Weights of a small self-supervised image encoder.
Model: 4.85M parameters, 32-pixel images, arch inception, norm batchnorm, depths [3, 3, 3], widths [160, 320, 640].
Training: soap at rate 0.002, 3600 steps, batches of 128.
Data: trained on photos of plants, animals and fungi (iNaturalist), 77898 training examples, 5.9 epochs.
Rows from block 3, named by matrix and row number. Each number is 500 + 40 x the weight over its row's rms, rounded and kept within 0 to 999. All counts start at 0. Numbers have three digits each.
# b510: branch 3 first 3x3 conv (model.blocks.3.b5.1.0.weight, 80x40x3x3), inputs 16-23, a 3x3 kernel for each
b510.0:502491503554502500525510456481479462489579545531413482604451509545574411474474418488478542479497509506559542496426440492555578512511547475530508502477502466522500551484531509487445524505428478466481522579521505486483
b510.1:442421540480495520505505537536513428445465531493513560591472518466496468456475488525495524475496452458541468490456479564525490470458477506478526510528515506468498508501558518469511502487585499513460559512498488545506
b510.2:477502523510467510516469523497441485526470430478459480477528483518608500487488506468516478484422464504504517458535543447467471463519474504488495505480471584506466476504459435485505506465550442501463509560536484563484
b510.3:542508486557508511508472417503513495466464494537484557491474572517492500472430508515520519585401440476460452481507497504527512488523478525509494506446451553464464530507453528439533527522498483544467516492520471470530
b510.4:507469510522506473515460532506540561508513402552505455553524442513515571501526502545487445491483474495473482527500456472493515516473465526486467460511529521460527454497511476541496490463474554451505473541450553503467
b510.5:520499476514538443506459519387573439561396485548457557470552531475583479499497520459564454481482475516466575457481562521447493526494477487468488465447520496503554544476510536495538446482472521564491468454509445456503
b510.6:500526487501547411477495529466531479482452504489490491587520578563450513459499463493455513496522488500521479478508535495484458475481434452453490506488458492482530472489515463531489503503461497593557488450496521415484
b510.7:515547568546491474548505559521540435417488497497513573505514477473464468545544538536446475484499476540468546550523608487560465519524482529514538463491464493517487526468486454523527437465482566574444383415481482531514
b510.8:534506476506482525517494505461488565515535412456414540466476514573514490566385511503464535480538478506450498494494517526475504456481428533501520554525472499492510464491523463443439516477556485536502521468499525455560
b510.9:493471492563451550508450397525519435477522453463489557542523522535525519512527499506448505517497538485532504543446488481446441485508489496454523560517506512532432511489540501509466552514480490523563469559437485501480
b510.10:539527479524470486527512492452438468513529524473505596501470494567483506544421452567512457513482460536479429520558452522536482503477417497518498478483542479443491490523478471481489468492562479496556553479483486538537
b510.11:526501460466452521523510521474438543484579453491471447503527464481483511516533477540458529447424488494567494466563477475421542477500483500538477472454439481500464438492572516482426472489463492522518497535553471465483
b510.12:529544460488515492505546476484470607429459491494518546484490506576526483491565489520484449485479467564502546482531480477485589519472509493481504490443466572511467492486464525446477499505462528474525498452536495447511
b510.13:457527458521471532530508441501488548517444514477491417578526540454515403489502555521517458472467518556508545614487445620514517437456470446485515413566477502523541489553543527508476497452557486459480527524458521489487
b510.14:522493509476531473518455498468509457531555513405479493453457449568449501464525506515464489544477537527443518458452467549482498435486447430461496500454547519495520561510475516591524483481499526516533573520432539507520
b510.15:446538505459463547461462535584465532607462421575481474535482529434514530578504474506541522502504522516435483506480489512431466544496442463568507439479550487419461486473520476565525464515521548517513501455492492482509
b510.16:531487519463537525529531498463394537505519464488527435544390476493555437530586547486461461491517437557495539469571466510505428512509498477447453449479501525480482480443497487511532527508495509579596467576485527448455
b510.17:434498477469470478489526528509480506540478575426519483430564472508437499512513478442531478456486449475442521438489478543563497493510493492503467500455522554512549528472576463487522460550486471545512506493446564551500
b510.18:508475452448476467504466481492492524603474506415453528510482468527540450527510540444497485468540500532469497453482504470474473525551473531481565479511478479499487476530485495482485446451478503440479500503505478482466
b510.19:499476465524603500445479475529482473514473458605485574489470465488568523514456474508528475484583452465533500475471448433502460462460495536514472554617471489438457496509473581444487514571567506524492470447543535546492
b510.20:559532490501468512519533533437488621558534499447537528479473522545506433472590482512497476501488480474523464543513451522549608451569527488511528470464509499537485519522504455520525472467452447588429557492514450480496
b510.21:521461497444483528509474502499499489406461573380563496506461513496441486517525474483518465459479548525571515489513544423551480405427542497491519481525523502542519500484523530515500513483473533611481592460426427541438
b510.22:470503504454474484505504487519481461510433554407549492527503511482529490513507442478457475565521499441493512607533508559555512515450485447445494509474478471523523551550488493483460542499465505579479502442499447486461
b510.23:478492506470474546584515472439536464496477460531506533504511531467427478503533539419546493428482419443527570405499467477477514426533544431500510492545477520527565482438531525474491471491471466465522484500506480552481
b510.24:516530480464460500537505489442531516567456510430478566518547542528468491441515522456518469486473451597474479488579570415472529440448537457455471568477556479545482513428499430451568541554551463582571453506514537433529
b510.25:457464474546446495556470605502485610550485490523514444524509503478453519505502553464505485481471449451533502498526474511520570511466449545525516495463461518473521484480504496444589481537543461511552449583525498480546
b510.26:455498551479517523507568475529453500522506509451469529455511521505505516511493509493479486540496489511491377443464519469463514493499549504545516569524500442506501466516474486585506452556509499466517470407513479455531
b510.27:481493589495521477474471427545555537472464462512478552584500572481501510500468495480540533415437480474453524466463492466472477515464540508512478541459465419462484533511545487496554492434498451502447414449492506509596
b510.28:526505543488525457480465552474549491508465516548534607532509523447528480511526438437498566447513535485494507494555434454542419430538561485523514527486466524529500541499496447495555504519522485515490452511446445564464
b510.29:474429515555539487429521437553477486525466437498522522462529501517550491472527488418494485557562589487472473450464397493545472483515438400470487551575539542557414540532549562587496467473514568558473503446503445478507
b510.30:514497560449528495427481504518500529473505450551561522505510509505479526522499436486522484509511466478436477536408453486538484505543550541562503466526481518479548534504511535482493546491440515474530482512542516532412
b510.31:476533420495538491475534495542490499436487521591452454551522532515508441462549530488487473526521514425508515505508456500551448453530418468564475486419499451473532488450459505513479508425451498451549437480492464556504
b510.32:506464520482510611560488522529485460592543512527476468472484472422473562481567533484448489489415561462473527455471484484549470475496491521462504517517558460506509493529475518548520517515508573474423499544439492507482
b510.33:523467509560476477567435508558468460414496630533532470578492500501527471521455541542475467512486439495505553477490513505508556471446587487493461460542456572474475547546456516528442514501559498480488534458501472499512
b510.34:461493568480543524496482526518443488405559451505467534454543478518476597517453424489562515443484504472447608446535476533534546470474508438506507531535497512465492445509448500527483521484466510499528458531497478542525
b510.35:459489477537582528503511523490534506498581467453564550481479466532526551547437453470475522427567532491462545462475476520520552551527481429483521509470520507454490468460492479534479484446529476436431463461556473582522
b510.36:542486494503466487461483497497552497520531504575477512545469513479451503502552496508476498486482489487476498473512465481512497530458554500528475496476486534502504455418515500442519519522498465501461522496529457563552
b510.37:536538472510519526550530547466510449459418529485554473484555527495486467543487453520533475557511518528430473491550431513466471531486541519515496481503522524486472535521482476486528529455470512514485533514505497498501
b510.38:488459476473465492561508523474473472525427580494460519542531522480476553446451415524466487537532401526534537514455512523465470554528484513500494466541514534517513445522564452606511487485442462403447532528538567439541
b510.39:426518516413527453511495524524502445488495494520517502424533485497456517538496536465506413528472493520492548506510458530465459524512549522470471429481474480514579533527494482493519521515535594522481524490495505509466
b510.40:572522509536512512462500478474461475526480453578496591487573560475525557483511488447524441457576551553538488401507469548451512601494522480468522473543535454483507476484558540508490468452449520457533536488522491575495
b510.41:509469481557498494533544493446537535509542478489447481518518507555489566509517504472578543543419471428440483475529520505434586480482472451475530460487449485521510477540474457495541475513557538602481478532480512532521
b510.42:536474512463493555506449545521476448443561473474484475524455505464482566490465470450475469484488550390508526434557536498484481457502563495518456474509539495543513506511418504535564503479548501454501523498488508507458
b510.43:462485473574531433475523511483480424468546454437542550502509510528474449565502441556535488478480537510565521497481528543460437540538476510485466503510486485482494460499485410473497473471535505473499478459497532489525
b510.44:488517442553595471523507468527527503542455482445517553541478512445551532491505451557499437513622485503549446475482499452582452567524495486516586532492472527529488472435513500489530533531496476551481447506458528477552
b510.45:515507574480467459442521509511496588462564485555539505519508466491480503519511565545506590506541419497495430539473502473531470420540439526454583515505410524463457536521505547481491502514541466459475459463449563464488
b510.46:461508508459473525488520511501442506454521482457443515499497521495508465485519417542506479489478506438525536494505459456484450519456523491556539542466480536470480495484523563508440509475516509479465528496490424495520
b510.47:471504480515432439461505513518482520495612469492403505490486487533493521527502461474470519486518421463461456522476468567518486562522533503500459492529529494519516418517485510485495463476525455465568527514412550417488
b510.48:497498566480501436451493553560551450488485511554525497440485559538481520507468466468507494490511541507549538465514450544474574451461514487506479482445481551467521495540524556560537471489481559618448409509478428532559
b510.49:500537504472517565471500519564523451552492550516507468531528574422460525527514533411517521524449554458435545480500500487551502423521502508504450470418566523513535496487518474518471511460545435453562576509530474492485
b510.50:478535570542502508432491544523497493452472503449585446490413437473558456582490484496478456504535463421480512491516559441456504415418520453556545488439491507495522484453508454554557455529542476552506502509521500520514
b510.51:471494577485466571534544536517504481535517495500492484539480529540539522524442546446536489506429513462473465493514459492494471464470497485471480458478469478484519490541469538428468497435452485541514529509457455540546
b510.52:534509500474497533436512510536516472503467519514580449453494458516520506521556516421492525464511487497417472457484466489476564515477512565482496522504426531456463488487468510420467464458488476489528429510546482494566
b510.53:538446506562457467529460455511468467522474590450583500478527402528521544480501475508462497549437489463464494461513533515587592516496526503549499498435474530483482456454475606566490446505527488446545523481516443452565
b510.54:493515513476450483547479476445525479438414501461602542482488558546452500441452499469520516570455532520492464536509457564571493477502531503441544583438452550496516444431464495456500540458481481512477578535539473469467
b510.55:558458451477500474546569471518501515478507534474465626484457504535430511501538456523422497551485563531553512499509518565574507512495540525522445481509499494494378480535510512573521547489513529525586483502431565458506
b510.56:529418504507595541471495514526526504476428501534482521472504511544454550488522503472429580458460586434555494433530546452451502450528444475455527444567543487474527509487463598511561471492459488485480474451548564516545
b510.57:517534447462515571512556500461553477482442503419449504540486464540521487481568466503590524490493502441428558515525448466464422532488507479513461542467429501503478568460455518498466476410485480450465485477569490500531
b510.58:506505537478441492564476534461507453499464537543488493521477484496459573455474537492496612478463537475530477491495527537463554485516551519514509465494495483471484500462506466422473515521538482441422541506489472455518
b510.59:530471502492518576502524450482486514568444478520499477537466439527538511490481437484448523475589554520454569491552479503489418509486459495444548481478466497509550525463469427526497489455507541559546484513476574497518
b510.60:514495486508562516522479478456467537521438464529538464489528495397485485574490440466492497471574496463469553488479500540566445502452577404529459536581518473449526442479546498477494462494514419467536527443464491441518
b510.61:468446476504445444508480538391476482562509551451498443496473453481533511496498482466570521477522405584499507456456484461531490490465542493494522526489423536527580512515468464419407545495483459618507463540472439434537
b510.62:462496522424480532481522527500452498552504514587559522544477546566495575421539470471487541454488452476549466475469507513492503522492512446471480538459513525519514540449498519534523501491466446522533439541470599505461
b510.63:524508533546548492461509474495512554493534447501477495511554456450499467563497589434467451515491506548512568527448514534524504500513462542452539539530495511524454506489481527446517529541492425421627515465523512465467
b510.64:497378522487504490477452513534504651578457496434432488528459535510537531558471468454489510447512511478520479474444444489540559514504479415461547526508460488485512512504596480496479484434439498534612462472561524463446
b510.65:553502454493421581556495473508510529564489412484533589546514477536568457509469501452488527533546486493537536472544416481503484555508521519453522420462546466465461531520516520470524493469450494521436542458498442482503
b510.66:558498503483521534549524499504533450491482508518564428565484469438520531525499437507435573436525475485432500435480484494489488430496429436492556566534500479509488503529470559481465552474535464487522589463522501510522
b510.67:532474510504496504457530509509507507449480483514420461503465509434439540462512560559439612545492540492485501547445428599489515598541456474383535538494433520478564478444520560441523516462526536490496545486510541488493
b510.68:486479485520523500522496569493495526453530496501501484466491515515390585498444476508553508486486537521508497441419512496517439472458464501459483567507498493496516461522495480502526506486490516543547443527577499551495
b510.69:481506474539518474553493480469542494565482532473524433494515505470479504463484569529477469571443493496466517464452450520540493492512522504495504453482513503489527513503448560508509604561478510470435548488477564420453
b510.70:506523454528483407488498525506515621470537490515474480445446479470537480456503484425466488528569458506472519533525399502518554516505433536513530541522451520483513465509494492514489462490528508467543467502601475475497
b510.71:555481539482530539476477517492472512454506484540516440439493473510530493503512505466582529524511553482417510447543525476537517499516469483554501531505531423450522493398535556479550505566506501489434516523444533500471
b510.72:532507505499461495523452581412482553486551554473433471522545485536468479486465447538500444529458526470598415430438471512457517521474507512443527585515425497458485449458471499522472515480491541462472486486579523570523
b510.73:513535564471446534502483485546501509484483530484481543546453503484541469542422435454568481438453422497548491473529507516531535501526454484542459532485496546492420528472531502489524529508534588500521464518453486541480
b510.74:525503461465510541478530475518531500475490489468448511540523541414503513542487436542524486474475541550553476430535517510508554517463496531465425525481509573481430574489533450455439508512486477546508508491457439474586
b510.75:524518431475495484486528569449538503462560490503570369459506462498488493530529481571471506493545464595472527560547521568503544505473438513462504454527499493470525536510506550532469557434545561524454491361559555515508
b510.76:496544575457484474502489489472435443514518508495528495542525505464485441505468487463542526496473546467552474451530493474526499542468487506500523578538536448527464517504506481481475525461501446504468497455524469506464
b510.77:579547512464461480444493502417494502535528486526463556565486490519492514469487482588538562461563460491461446516548451471467544553435500499524490448410473519491531501511489511572486607540467436553506520595511548416500
b510.78:543529523418541415461456538505477495469559437547466459530455552436566488512516509471475508508488504597450476501481503464462481538476466478434501486514475524466492536540498545466460500508545566478488492462557441545496
b510.79:529543528509495509499546517490509551452565485472509431529495490480493513516585474489522456460493505470519536465533443521442515535540493500543452542420516534474525537529518497450456520573526503611472479484509516531466