From a checkpoint of a small self-supervised image encoder.
Model: 32-pixel images, norm batchnorm, activation relu, depths [3, 3, 3].
Training: soap at rate 0.002, 3600 steps, batches of 128.
Data: trained on photos of plants, animals and fungi (iNaturalist), 77898 training examples.
Rows from block 6 of a small self-supervised image encoder, named by matrix and row number. Rows with one number belong to one channel. Each number is 128 + 32 x the weight over its row's rms, rounded and kept within 0 to 255. All counts start at 0.
After each channel's rows are labels from the 100 images, of 14976, where the channel reaches its highest value: "strongest on" is what is common among them; "patch colour" is the nearest of a few named colours to the mean colour under the peak. Only what is clearly more common there than usual is listed. The data: photos of plants, animals and fungi (iNaturalist). In brackets: how many of the 100.
# r30: branch 2 reduce pointwise conv (model.blocks.6.r3.0.weight, 160x320x1x1), inputs 0-159
# b30: branch 2 3x3 conv (model.blocks.6.b3.0.weight, 240x160x3x3, transposed, each kernel summed), outputs 0-119

r30.15 [ 99 122 140  75 183 145 120 174 172  38 140 105 139 109 161  98 161 148 157 164 125 150 115  77 137  73 136 124 106 130  58 158 173 121  97 114 104 181 110 115 111 134 142 121 118 152 122  74 122 188 110  81 128 112 133  68 122 170  96  81 101 119 145 126 112 184 113 158  62 194  97 119 123 192 160 108 155 137 151 103 134  78 118  67 145 116 133 101 165  96  86 112 111 138  91 117 131 109 106 140 133 160 164 124 152 146 107 128 149 131 108 123 176 126 120  86  97 151 118 144 141 234 100 174  90 139 174 121 121  90 124 146 159 189 116 178 124 120 149 140 119 153 113 122 160 129 180  88 182 137 144  99 144  95  92 109 142 145 129  55]
b30.15 [133  94  53  55 139 128 139 126  67 127 147 110 147  98  98 201 108 155  67 120 182  93 135 111 128 103  86 124 116  94  67 129 138 123 114 106  92 173 193 141 121  90 144 175 138 134 167  99 107 137 146 156 119 106 131  70 128 176 131 193  94 109 116 136 105 155 136 116 141 207 158 110 207 107  77 134 138 104 123 124 114 168 114 122 147 151 169 172  94  87 128 122 132  88 107  88 131 132 143  99 123  92 163 164 176  85  91 110 153 134 172  55 140 143 142 127 134  70 197 144]
strongest on: phylum Tracheophyta (26); kingdom Plantae (26)
patch colour: grey (82)

r30.29 [120 161  88 111 146 191 181 104  73 101 110 195 165 180 174 161 112 140 150  98  92 138 139 135 145  96 132 115 160 135  91 128 149 111 128 128 106 127 229 145 116 182 113  78 109 172  83 121 152 132 148 116  80 152  85 104 120 138 150  65 144 103  92 145 123 145 106 152 160 154 109 214 126 136 159 133  87 178 158 105  77 137 135 149 116 103 160 190 142 222 143 112 148 128  92 193 142 138 154 132 113 149 170 154  19  61 133 129 149 144 114 102 133 126 112  71  99 105 132  97 127 109 159 137  98 154 129 156 146 175  89 127 122 159 107 184  94  88 119 132 175 145 132 123 149 129 161 151 135 170 187 147 104 153 117 155  84 166 107 110]
b30.29 [114 151 153 133 131 112  49  79 122  96 166 117  83 162 169 178  96 130 101 147 197 116  76 161  96 138  76 122 111 112 125 127 145 104  63 128 110 101  89 196 123 104  81  62  40  58 100 102 114 182 131 111 173 114  92 138 194  92 150 117  51  90  81 113  39 103 115  98 107  91  92 114 103 138 121 107 116  93 142 147 143 132 121 125 118 111 122 123  94 132 126  68  93 114 115 132 140  97 177 164 112 102 137 117 153 112 106 136 135 113 126 132 191 150 117 118 111 134 137 176]
strongest on: phylum Arthropoda (64); class Insecta (62)
patch colour: brown (49); black (42)

r30.4 [139 124 122 136 152  82 169  82 156 148  76 138 118 139 128 155  78 200 103  89 161 174 173 132 162 130 155 112 135 196  93 112  96  91  98  90  70  84 167 158  93 150 140 145  62 143 143  84  85 108 115  64 143 161 142  64 107 170 134 105 177 132 104 149 146 119 137 143 154 111 125  98 182  82 105 139 134 180  69 183 165 143  92 111 121 104 144 126 135 131 171  89 111 169 167 109 162 180 145 143 106  90 119 128 158 178 114 132 124 127 111 123 145 129  70  96 183  46 107  60 100 118 124 125 105 145 160 132 119 157 123  89 102 121  43  65 141 129  47 104  84 183 127 133 119 187 116 119  98 161  71 109 149 133 183 116 165 142 116 120]
b30.4 [162  98  71 195 109 150 113 119  70 146 137  85 112 133 109 105  97  92 115 122 140 150 120 142 134 144  86 180 150 101 130 115 126  94  67 125 173 121 140 193 149 157  44  75 148 114 135 121 135 140 145 122 159 100  75 166 122 155  96 141 117  96 113  83 146 125  75 166 146 128 157 168 119 178 139 140 146  88  90 144 153 111  87 163 151 110 105 136 172  86 140 108 137 132 150 141  70 173 184 182 119 172 106 127 125 108 121 141 129 166  84 116 133 127 141  94 139 102 100 184]
strongest on: phylum Arthropoda (68); class Insecta (65)
patch colour: brown (59)

r30.130 [141 105 131 169 137 164 106 142  88  84 114 140 146 196 120 109 104 101 113 125 186 173 172 179 125 106 103  84 100 197 138 128 167  81 140 107 173 111 151 129 133  82  66 107 120 178 150 130  95 127 130  71 153  85 130 150 114 112 119 214 142 157  92 123 143 108 118 208 172 100 166  87  61  63 145  83 125 116  84 166 128 164 204 133 154 161 156 103 134 122  88 105 141 144 108 139 176 140 131  46 158 123 163 111  64 111 110  82 151 125 129  64 114 173 105 173 117 199 134  76 123 124 130 152 141 177  93 132 185 157  51  86 105 122 113  68  98 153 150 168 154 146 102 135 146 126  93 145 142 181 112 160 122 174  92 111 133 127  87 188]
b30.130 [121 116 186 173 126 112 127 142 127 119  75 143 124 120 143 131 130  98 126 138 107 112 102 119 156 184  97  79  88 126 149 148  59 165 172 125 163 175 136  85 142 124 128 105 123 112  88 111 139 113 156 136 189  86  71 149  99  33 161 187 176 112 105 153 173  96  92 159 136 105 122 100 130 140 179 103 101 108 156 170 107 110  70  92 140 105 185 114 103 157 170 108 132 114 102 137 161 133  77  91  65 105 112 220  95 169 149  83 160 106 167 128 110 160 112 103 122 126 120 190]
strongest on: order Lepidoptera (41)
patch colour: pink (34)

r30.126 [142  54 139  55 187  80 110 137  78 146 137 113 135 176  71 133  98  61 166 136  85 147  92 133 211 126 145  90 118 140 159 150 157 157 137 154 184 107 138 112 135 119 140 107 154  95 169 166  70 162 117 203 109 130  93 131  84 131 138 180 151  72 143 135 113 137 208 163 133  82  80 123 129 139  89 112 106  51 142 110 146  80 111 112 104 102 117 122 151  92  88  84 125 115 100 135 139 152 119 129 125 137 115 176 176 136 122 135 136 133 169 135 132 117  87 171 150 104 132 137 125 106  94  96 134 172  98 121 133 174 165  71 122 143 157 104 164 134  87 134 132  96 152 138  94 131  88  78  74 122  59 184 186 135 169 125 151 129 163 191]
b30.126 [112 108 129 155 148 119  91 128  90 116 115 122  78 144 127 139  97  67 118  36  81 131 119 202 136 131 129 134  46 142 142 118 131 109 118 123 179  96 139 108 150  40  97 125 117 144  89 144 111 159 134 152 108  85 139 132  95  96 128 110  99 160 100  93 116  81  93 166  98 121 116 127 171  61 133 142 129 128 139 118 120 128 141 191 117 144 142 101 153  92 189  90 183 105 105  95 129 130 117 127 184  80  70 119 125 130 130 108 110 125 158 150  54  98 113 104 109 157 159 113]
strongest on: order Passeriformes (53)
patch colour: black (58)

r30.19 [119  98 184 131 139 112 124 149 114 124 100 116 125 117 123 171 128 182 109  87  78 172 111 154 135 147 140 132 117 108  84 138 111 112 144 178  78 104  86 171 100 144 164 145 160 137  98 109 150 135 113 140 130 121 131 147 123 118 112 190 123 140 183 151  84 164 135 112 151  94 172 139 178  12  76 139 175 116 179 160 168 136 119 146  88 120 160 139 101 189 137 158 170  93  85 143 136 139 119 139 115 144 123 144 137 138 172 135  91 119  88 102 115  27 107 149 148 112 188 140 178 125 100 114 104 162 132 160  85 166 115 156  67 158  86 125 102 135 110  64 147 165 119 169 132 118 191 129 160 132 142 132 172 193 143 139 133 190 140 109]
b30.19 [114 175 118 123 143 132 131 122 115 175  87 107  79 146 105 134 137  79 187 158 147 141 100 103 146  75  58 150 102 197  88  95 170 203 110 102 154 118 165 149 154  86 105 134  61 150 122  59 167  98 125  91 148 160 101 124 154 119 140 184 137  96 165 137 108  62 125 141 147  61 117 217  82 125 117  69 142 127 183 152  99 125 222 102 164 126  48  49 121 130 121  92  92  76 158 104  89 132  83 170  99 114 132  93 124 164 146 131  91 145 134 124 119 114 104  94 170 126 124 135]
strongest on: order Passeriformes (56)
patch colour: white (34)

r30.76 [175 138  91 191 159 139  94  97 114 130  75  94 144  94  90 127 142 106 131 187  88 156  71 146  74 123  64 100 127 150 119  71 120 116 143 104  99 123 102 116  60 166 161 143 187  71 146 172 152 140 151  88 117 154 142  92 160 144  98 143 147 111  71 158 147 123 119 131  95  90  87  87 108 111 111 211 252 129 157  95 130 107 100 132 115 176 138 111 201 141  99 133 121 181 102 114 106 112 168 128 103 124 154 163 117  51 133 110  78 116 151 135  91 115 117 150 216 102 140 133 180 129 111 113 148 157 139 134 119 138 126  91 106 111 126  97 179 133 130  95 163 173 119 124 159 104 108 114 126  98 182 105  98 132 138 175 153 159 152 133]
b30.76 [126 152 141 145 114 151 115  86 129 108 136 160 151 170  90  63 109 117 154 129 122 143 102 123 155 118 196 120 139 113 153 132 177  92 107 101 178 116 128 138 135  93  66  90  60 102 117 126 148 200 137 133 161 113 124 103  70 159  66 124 133 112 177  82 149 141 111  91 145 190  91 105 114 152 135 110 152  73  95  85 171 159 195  61 107  86 183  97  60 130 113 151 115 101 103 177 125 124 119  57  78 145  87 115 165 118  84 130 127 149  67 128  91 149 139  94 110 137 126 167]
strongest on: class Aves (97); phylum Chordata (97); order Passeriformes (74)
patch colour: pink (29)

r30.105 [ 76 118 150 108  83 134 121 152 135 154 136   5  92  89 117 107 112 155 110 127 163  87 182 120  98  92 126 124 184 136 159 110 126 129 133 126 107 144 123 155 158 108  96  95 135 114  95 184 142 127  86  82 165 100 103 130 100 119 169 135 194 155 125 185  89  50 161 113 116 105 125 128 158 183 111 222 153  72 144 115 200 151 139  96 114 180 140 136 104 132 154 214 133 105 116 156  75 113 132 161 169  96 168  90 160 120 116 149 112 130 163 102 140 125 139 139 125  91 127 111 153 111 107 132  96 151 139 140 111  77 108 173 157 156 130 144 118 119 153 102 155 155  73  77 193 120 121 129 144 144 143  71 139 149 145 114 124 147  55 139]
b30.105 [116 141 134  84 128 118 168  93 178 155 142 137 127 186  79 135 181 155 128 173  99 108 127 159  68 123 157 150 118 162 113 156 178 107  94 118 171 159 124 114 154 176  87 131 143 207 169 132 155 111 110 106  90 140 190  97 161 187  65  85 153 160  82 105  42 103 152 122 113 104 102  95 194  91 118 103 122 147 128  84 106 141  78 154  53 112  85 190 134 138 142  79 102 141 116 124 132 151 126  90 138 126 129  96  99 159 142 121 116 133 171 127 140 108 146 118 105  92 115 131]
strongest on: class Aves (97); phylum Chordata (97); order Passeriformes (68)
patch colour: white (38)

r30.80 [105 146 130 127 165 145  94 111 102 154 136 108  76  87  80 160 146 112 140 110 162 142 168 136 126 160 108  82 141  80 107 139 105  67 122 120  72 128 123 175 155 191 150 112 126 117 107 188 126 100 108 155  69 121 131 107 170 144  66 124 145  79 173  94 109 146 132 122 146 103  68 181 153 151 132 115  96  82 149 157  92  99 131 179 153 121 114 103  90 107 156  73 144 136  87  86  96  66 129 127 141 116 126 101  90  54 123 177 141 134  91 135 157 115  64  89  87 146 144 183  20 152 189 139 127  88 174 196 109 121 208 145 100 113  96 114  91 152 154 118 173  98  97 146 109 128 109 180 121 137  31 139 131 117 126  92 108 100  88 124]
b30.80 [176 167  86 129 103  88  96 186 143 161 159 120  76 139  85 164 108 110  90 132 100 137 100  86 116 151 132 144 132 136 137 124  58  98 237 111 102 115 100 128 219 112 132 169  91  54 101 109 196 106 126  78 122 149 113  25 120 129 109 195 118 118 126  81 127 140 106 149 173  97 153  84 120 165 105 125  89 152  93 113 142 112 124 118 111 167 147 119 157 119 160 106 185 123 107 164 132 168 161 136  93 118 113 105 121  73 117 161 145  93 133  56 108  93 107 150 142 146 100 159]
strongest on: class Insecta (69); phylum Arthropoda (69); order Lepidoptera (36)
patch colour: pink (29)

r30.33 [130 153 147 132 134 126 119 163 112 171 155  90 115  89  86 149 114 148 119 114 139 196 144  99 126 199 136  91  93 103  80 144 128 124  66 181 112  81 130 144 129 147 164  88 100 143 172  40 119 105 109  89  94 130 137 170 118 120 181 172  96 107 176 173 131 137  85 115 133 128 115 143  90 123  97 133 114 140  70 126 204 153 152 141 184 174 117  83 181 114 101 111  80 151 152  94 107 143 157  86 119 164 111 105 137 140 133 222 143  98  96 120 128 122 138 185 114  85 131 139 116 116 103 158 104 138 178 124 142 120 140 155  88 118 149 134 108 134 204 104 116 169 143 109  93 120 182 176 135 150  95 150 111 129 113 145 107 156 206 151]
b30.33 [ 84 148 130 148 142 101  80 136  53 108  94 177 113 125 112 100 140 184 162 130 103  57 163 156  94 174 125 122  82  88 138  90 165 194 126  98  57 118 208 112 125 101 152  50 138 191 171  77 139 141 141 161 144 112 149 121 122 133 191 122 141 183 126 166  94 102 157 169  68 104 118  84 142  93 109  67 106 114 126 109 139 158 112 148 181 133 164 138  94  88 204  88 129 124 139 152 148 119 156 143 100 164 130  93 148 173 109 188 165 144 144  92 119 108  99 121 101 133  87 155]
strongest on: phylum Chordata (93); class Aves (91)
patch colour: white (30); pink (26)

r30.58 [144 126 142 111 104 179 140 141  86 138 128  92 138 146 119  87  95  99  94 115 111 151 145 135 150 101 103 153 189  60 127 181  92 142 121 158 105 197  56 162  98 102 147 170 114 108  83  89 143 155 173 106 152  57  67 185  91 139 145 160 134  72 128 138  84 115 173  97 137  87 141 181 117 112 128 174 136 112 120 146 186 126 109 143 138 162 151 163 163  92 144 145  73  38 220 193 161 117  85  90 117 138 153 124 109 143 120 178 159 148 127 160 196 167 101 109 156  94 171 183 122 152 158  73  86  62 188 114 102 139 147 150 141 147 130 139 120 156 121 134 109 128 155 146 140  93 149 116  81 148 165 119 137 113 122  95 110  66  96 155]
b30.58 [152  99  65 145 158  99 115 140 118 135 122 101 141 133 207 187  99  96 104 161 117 151 143 141 119 137 119  83 140 122 133 136 154 148 132 134 202 128 113 124 126 142 119 102 152 151  88 104 151 249 134  78 107 178 114 123 131  83 146 132 111 145 154 115 197 132  79 170 175 171 151 148 138  78 108 100 122 147  93 140 161 128 155 110 160 161  34  99 175 127 221 122 107 126 116 127 127 134 118 188 159  78 122 130  82 110 132  83 168 113 112 156 133 141 115 136 150 132 132 103]
strongest on: order Anseriformes (26); family: Anatidae (26)
patch colour: pink (37)

r30.51 [132 163 131 105 101 139 143 191 170 134 105 137 111 115 140 110 136 191 154 185  91 116 174 111 123 153 135 133  83 155 115  87  80 136 100  83 106 113 100 113  90 139 167 168 182 145 117 163 136 150 120 125 139 120 137 124 131 129 118 120  82 121 133  86 105 129 137 148  95 108 175  44 148 142  75 129  96 217  76 111 123 122 160 131 131 167 129 152 105 163 160 123  65 129  52 110 136 110 107 157 159  86 121 107  92 139 141 139  83  72 102  88  93  94 145 113 120 157 113 112  90 113 159 137 101 138 125 140 160  88  33  83 157 125 114  86 122 119  83 161 165  98 125 187  85 167 107 103 108 120 143 139 115 115 148 156 131 131 157 167]
b30.51 [ 70 103 145 101 164 168  70 156 130 169 106 115  99  22  87 122 117 171 158 157 145 102 122 115 125 165  92 154 126  85  89 153 137 147 136  85  87  63  87 157 104 173 121 176 142 158 104 131 144 164 106 152  49 132 130 165 109 141 140 142 151 116 150 152  87 117 110 178 146 139 113 148 118 160 125 130 101 124 103 112 146 107 116  63  70 161  98 143 128  75 128 133 128 132 136 171  90 139 101 136 181 125 122 112 152  91 103 133 159 112 139  94 162 167 223 119 126 118 139  79]
strongest on: order Passeriformes (56)
patch colour: brown (55)

r30.78 [144 149  85 122  70 129 115 119 117  84 115 117 140 123 101 104 147 138 162 127 157 136 118  79 119  99 157 123 129 136 105 128 124 164 150 156  90 136 137 113  66 146  88 135 165 134 159 118 189 122 115 154 162 163 130  85 130 111 132  98 119 152 132  71 113 105 152 149 126  71 102 142 132 145 152 103 113 114  68 113 181 128 183 129 121  96 122 136 142 144 139  78 147 141 133 152 199 109 146 115 119 126 106  85  85 151 166  76 164 149 107  92 179 147 138 137 160 165 110 114 159  52 127 137  97 172  81 146  81 107 151  82 111  85 188 116 130  76 103 139 153 137 105 119  75 129  72 153 102 154 187  95 122 116 101 176 146 180 112 176]
b30.78 [184 106 131 188 114  76 158 144 102 124 103 179 116  63 160 151 109 152 148 154 129 131 124 138  73 156 138 163 157 185 141 152 158 140 172  86 152 170 151 152 112 113  69 146 198 133 140 111  91 164 138 105 148 162  81  78 116  93 110  58 100 124 170 103  96 143  54  94 141  80  91 155 103 113 152 130 148 147 104 101 165  82 170 106  69 139 107 184  81 163 101 138 181 109 149 114  91 145  94 151 140  86 150 116  82 116 166 163 107 120 129 166  89 113 124  94 187 135  83  66]
strongest on: phylum Chordata (99); class Aves (98); order Passeriformes (64)
patch colour: white (37)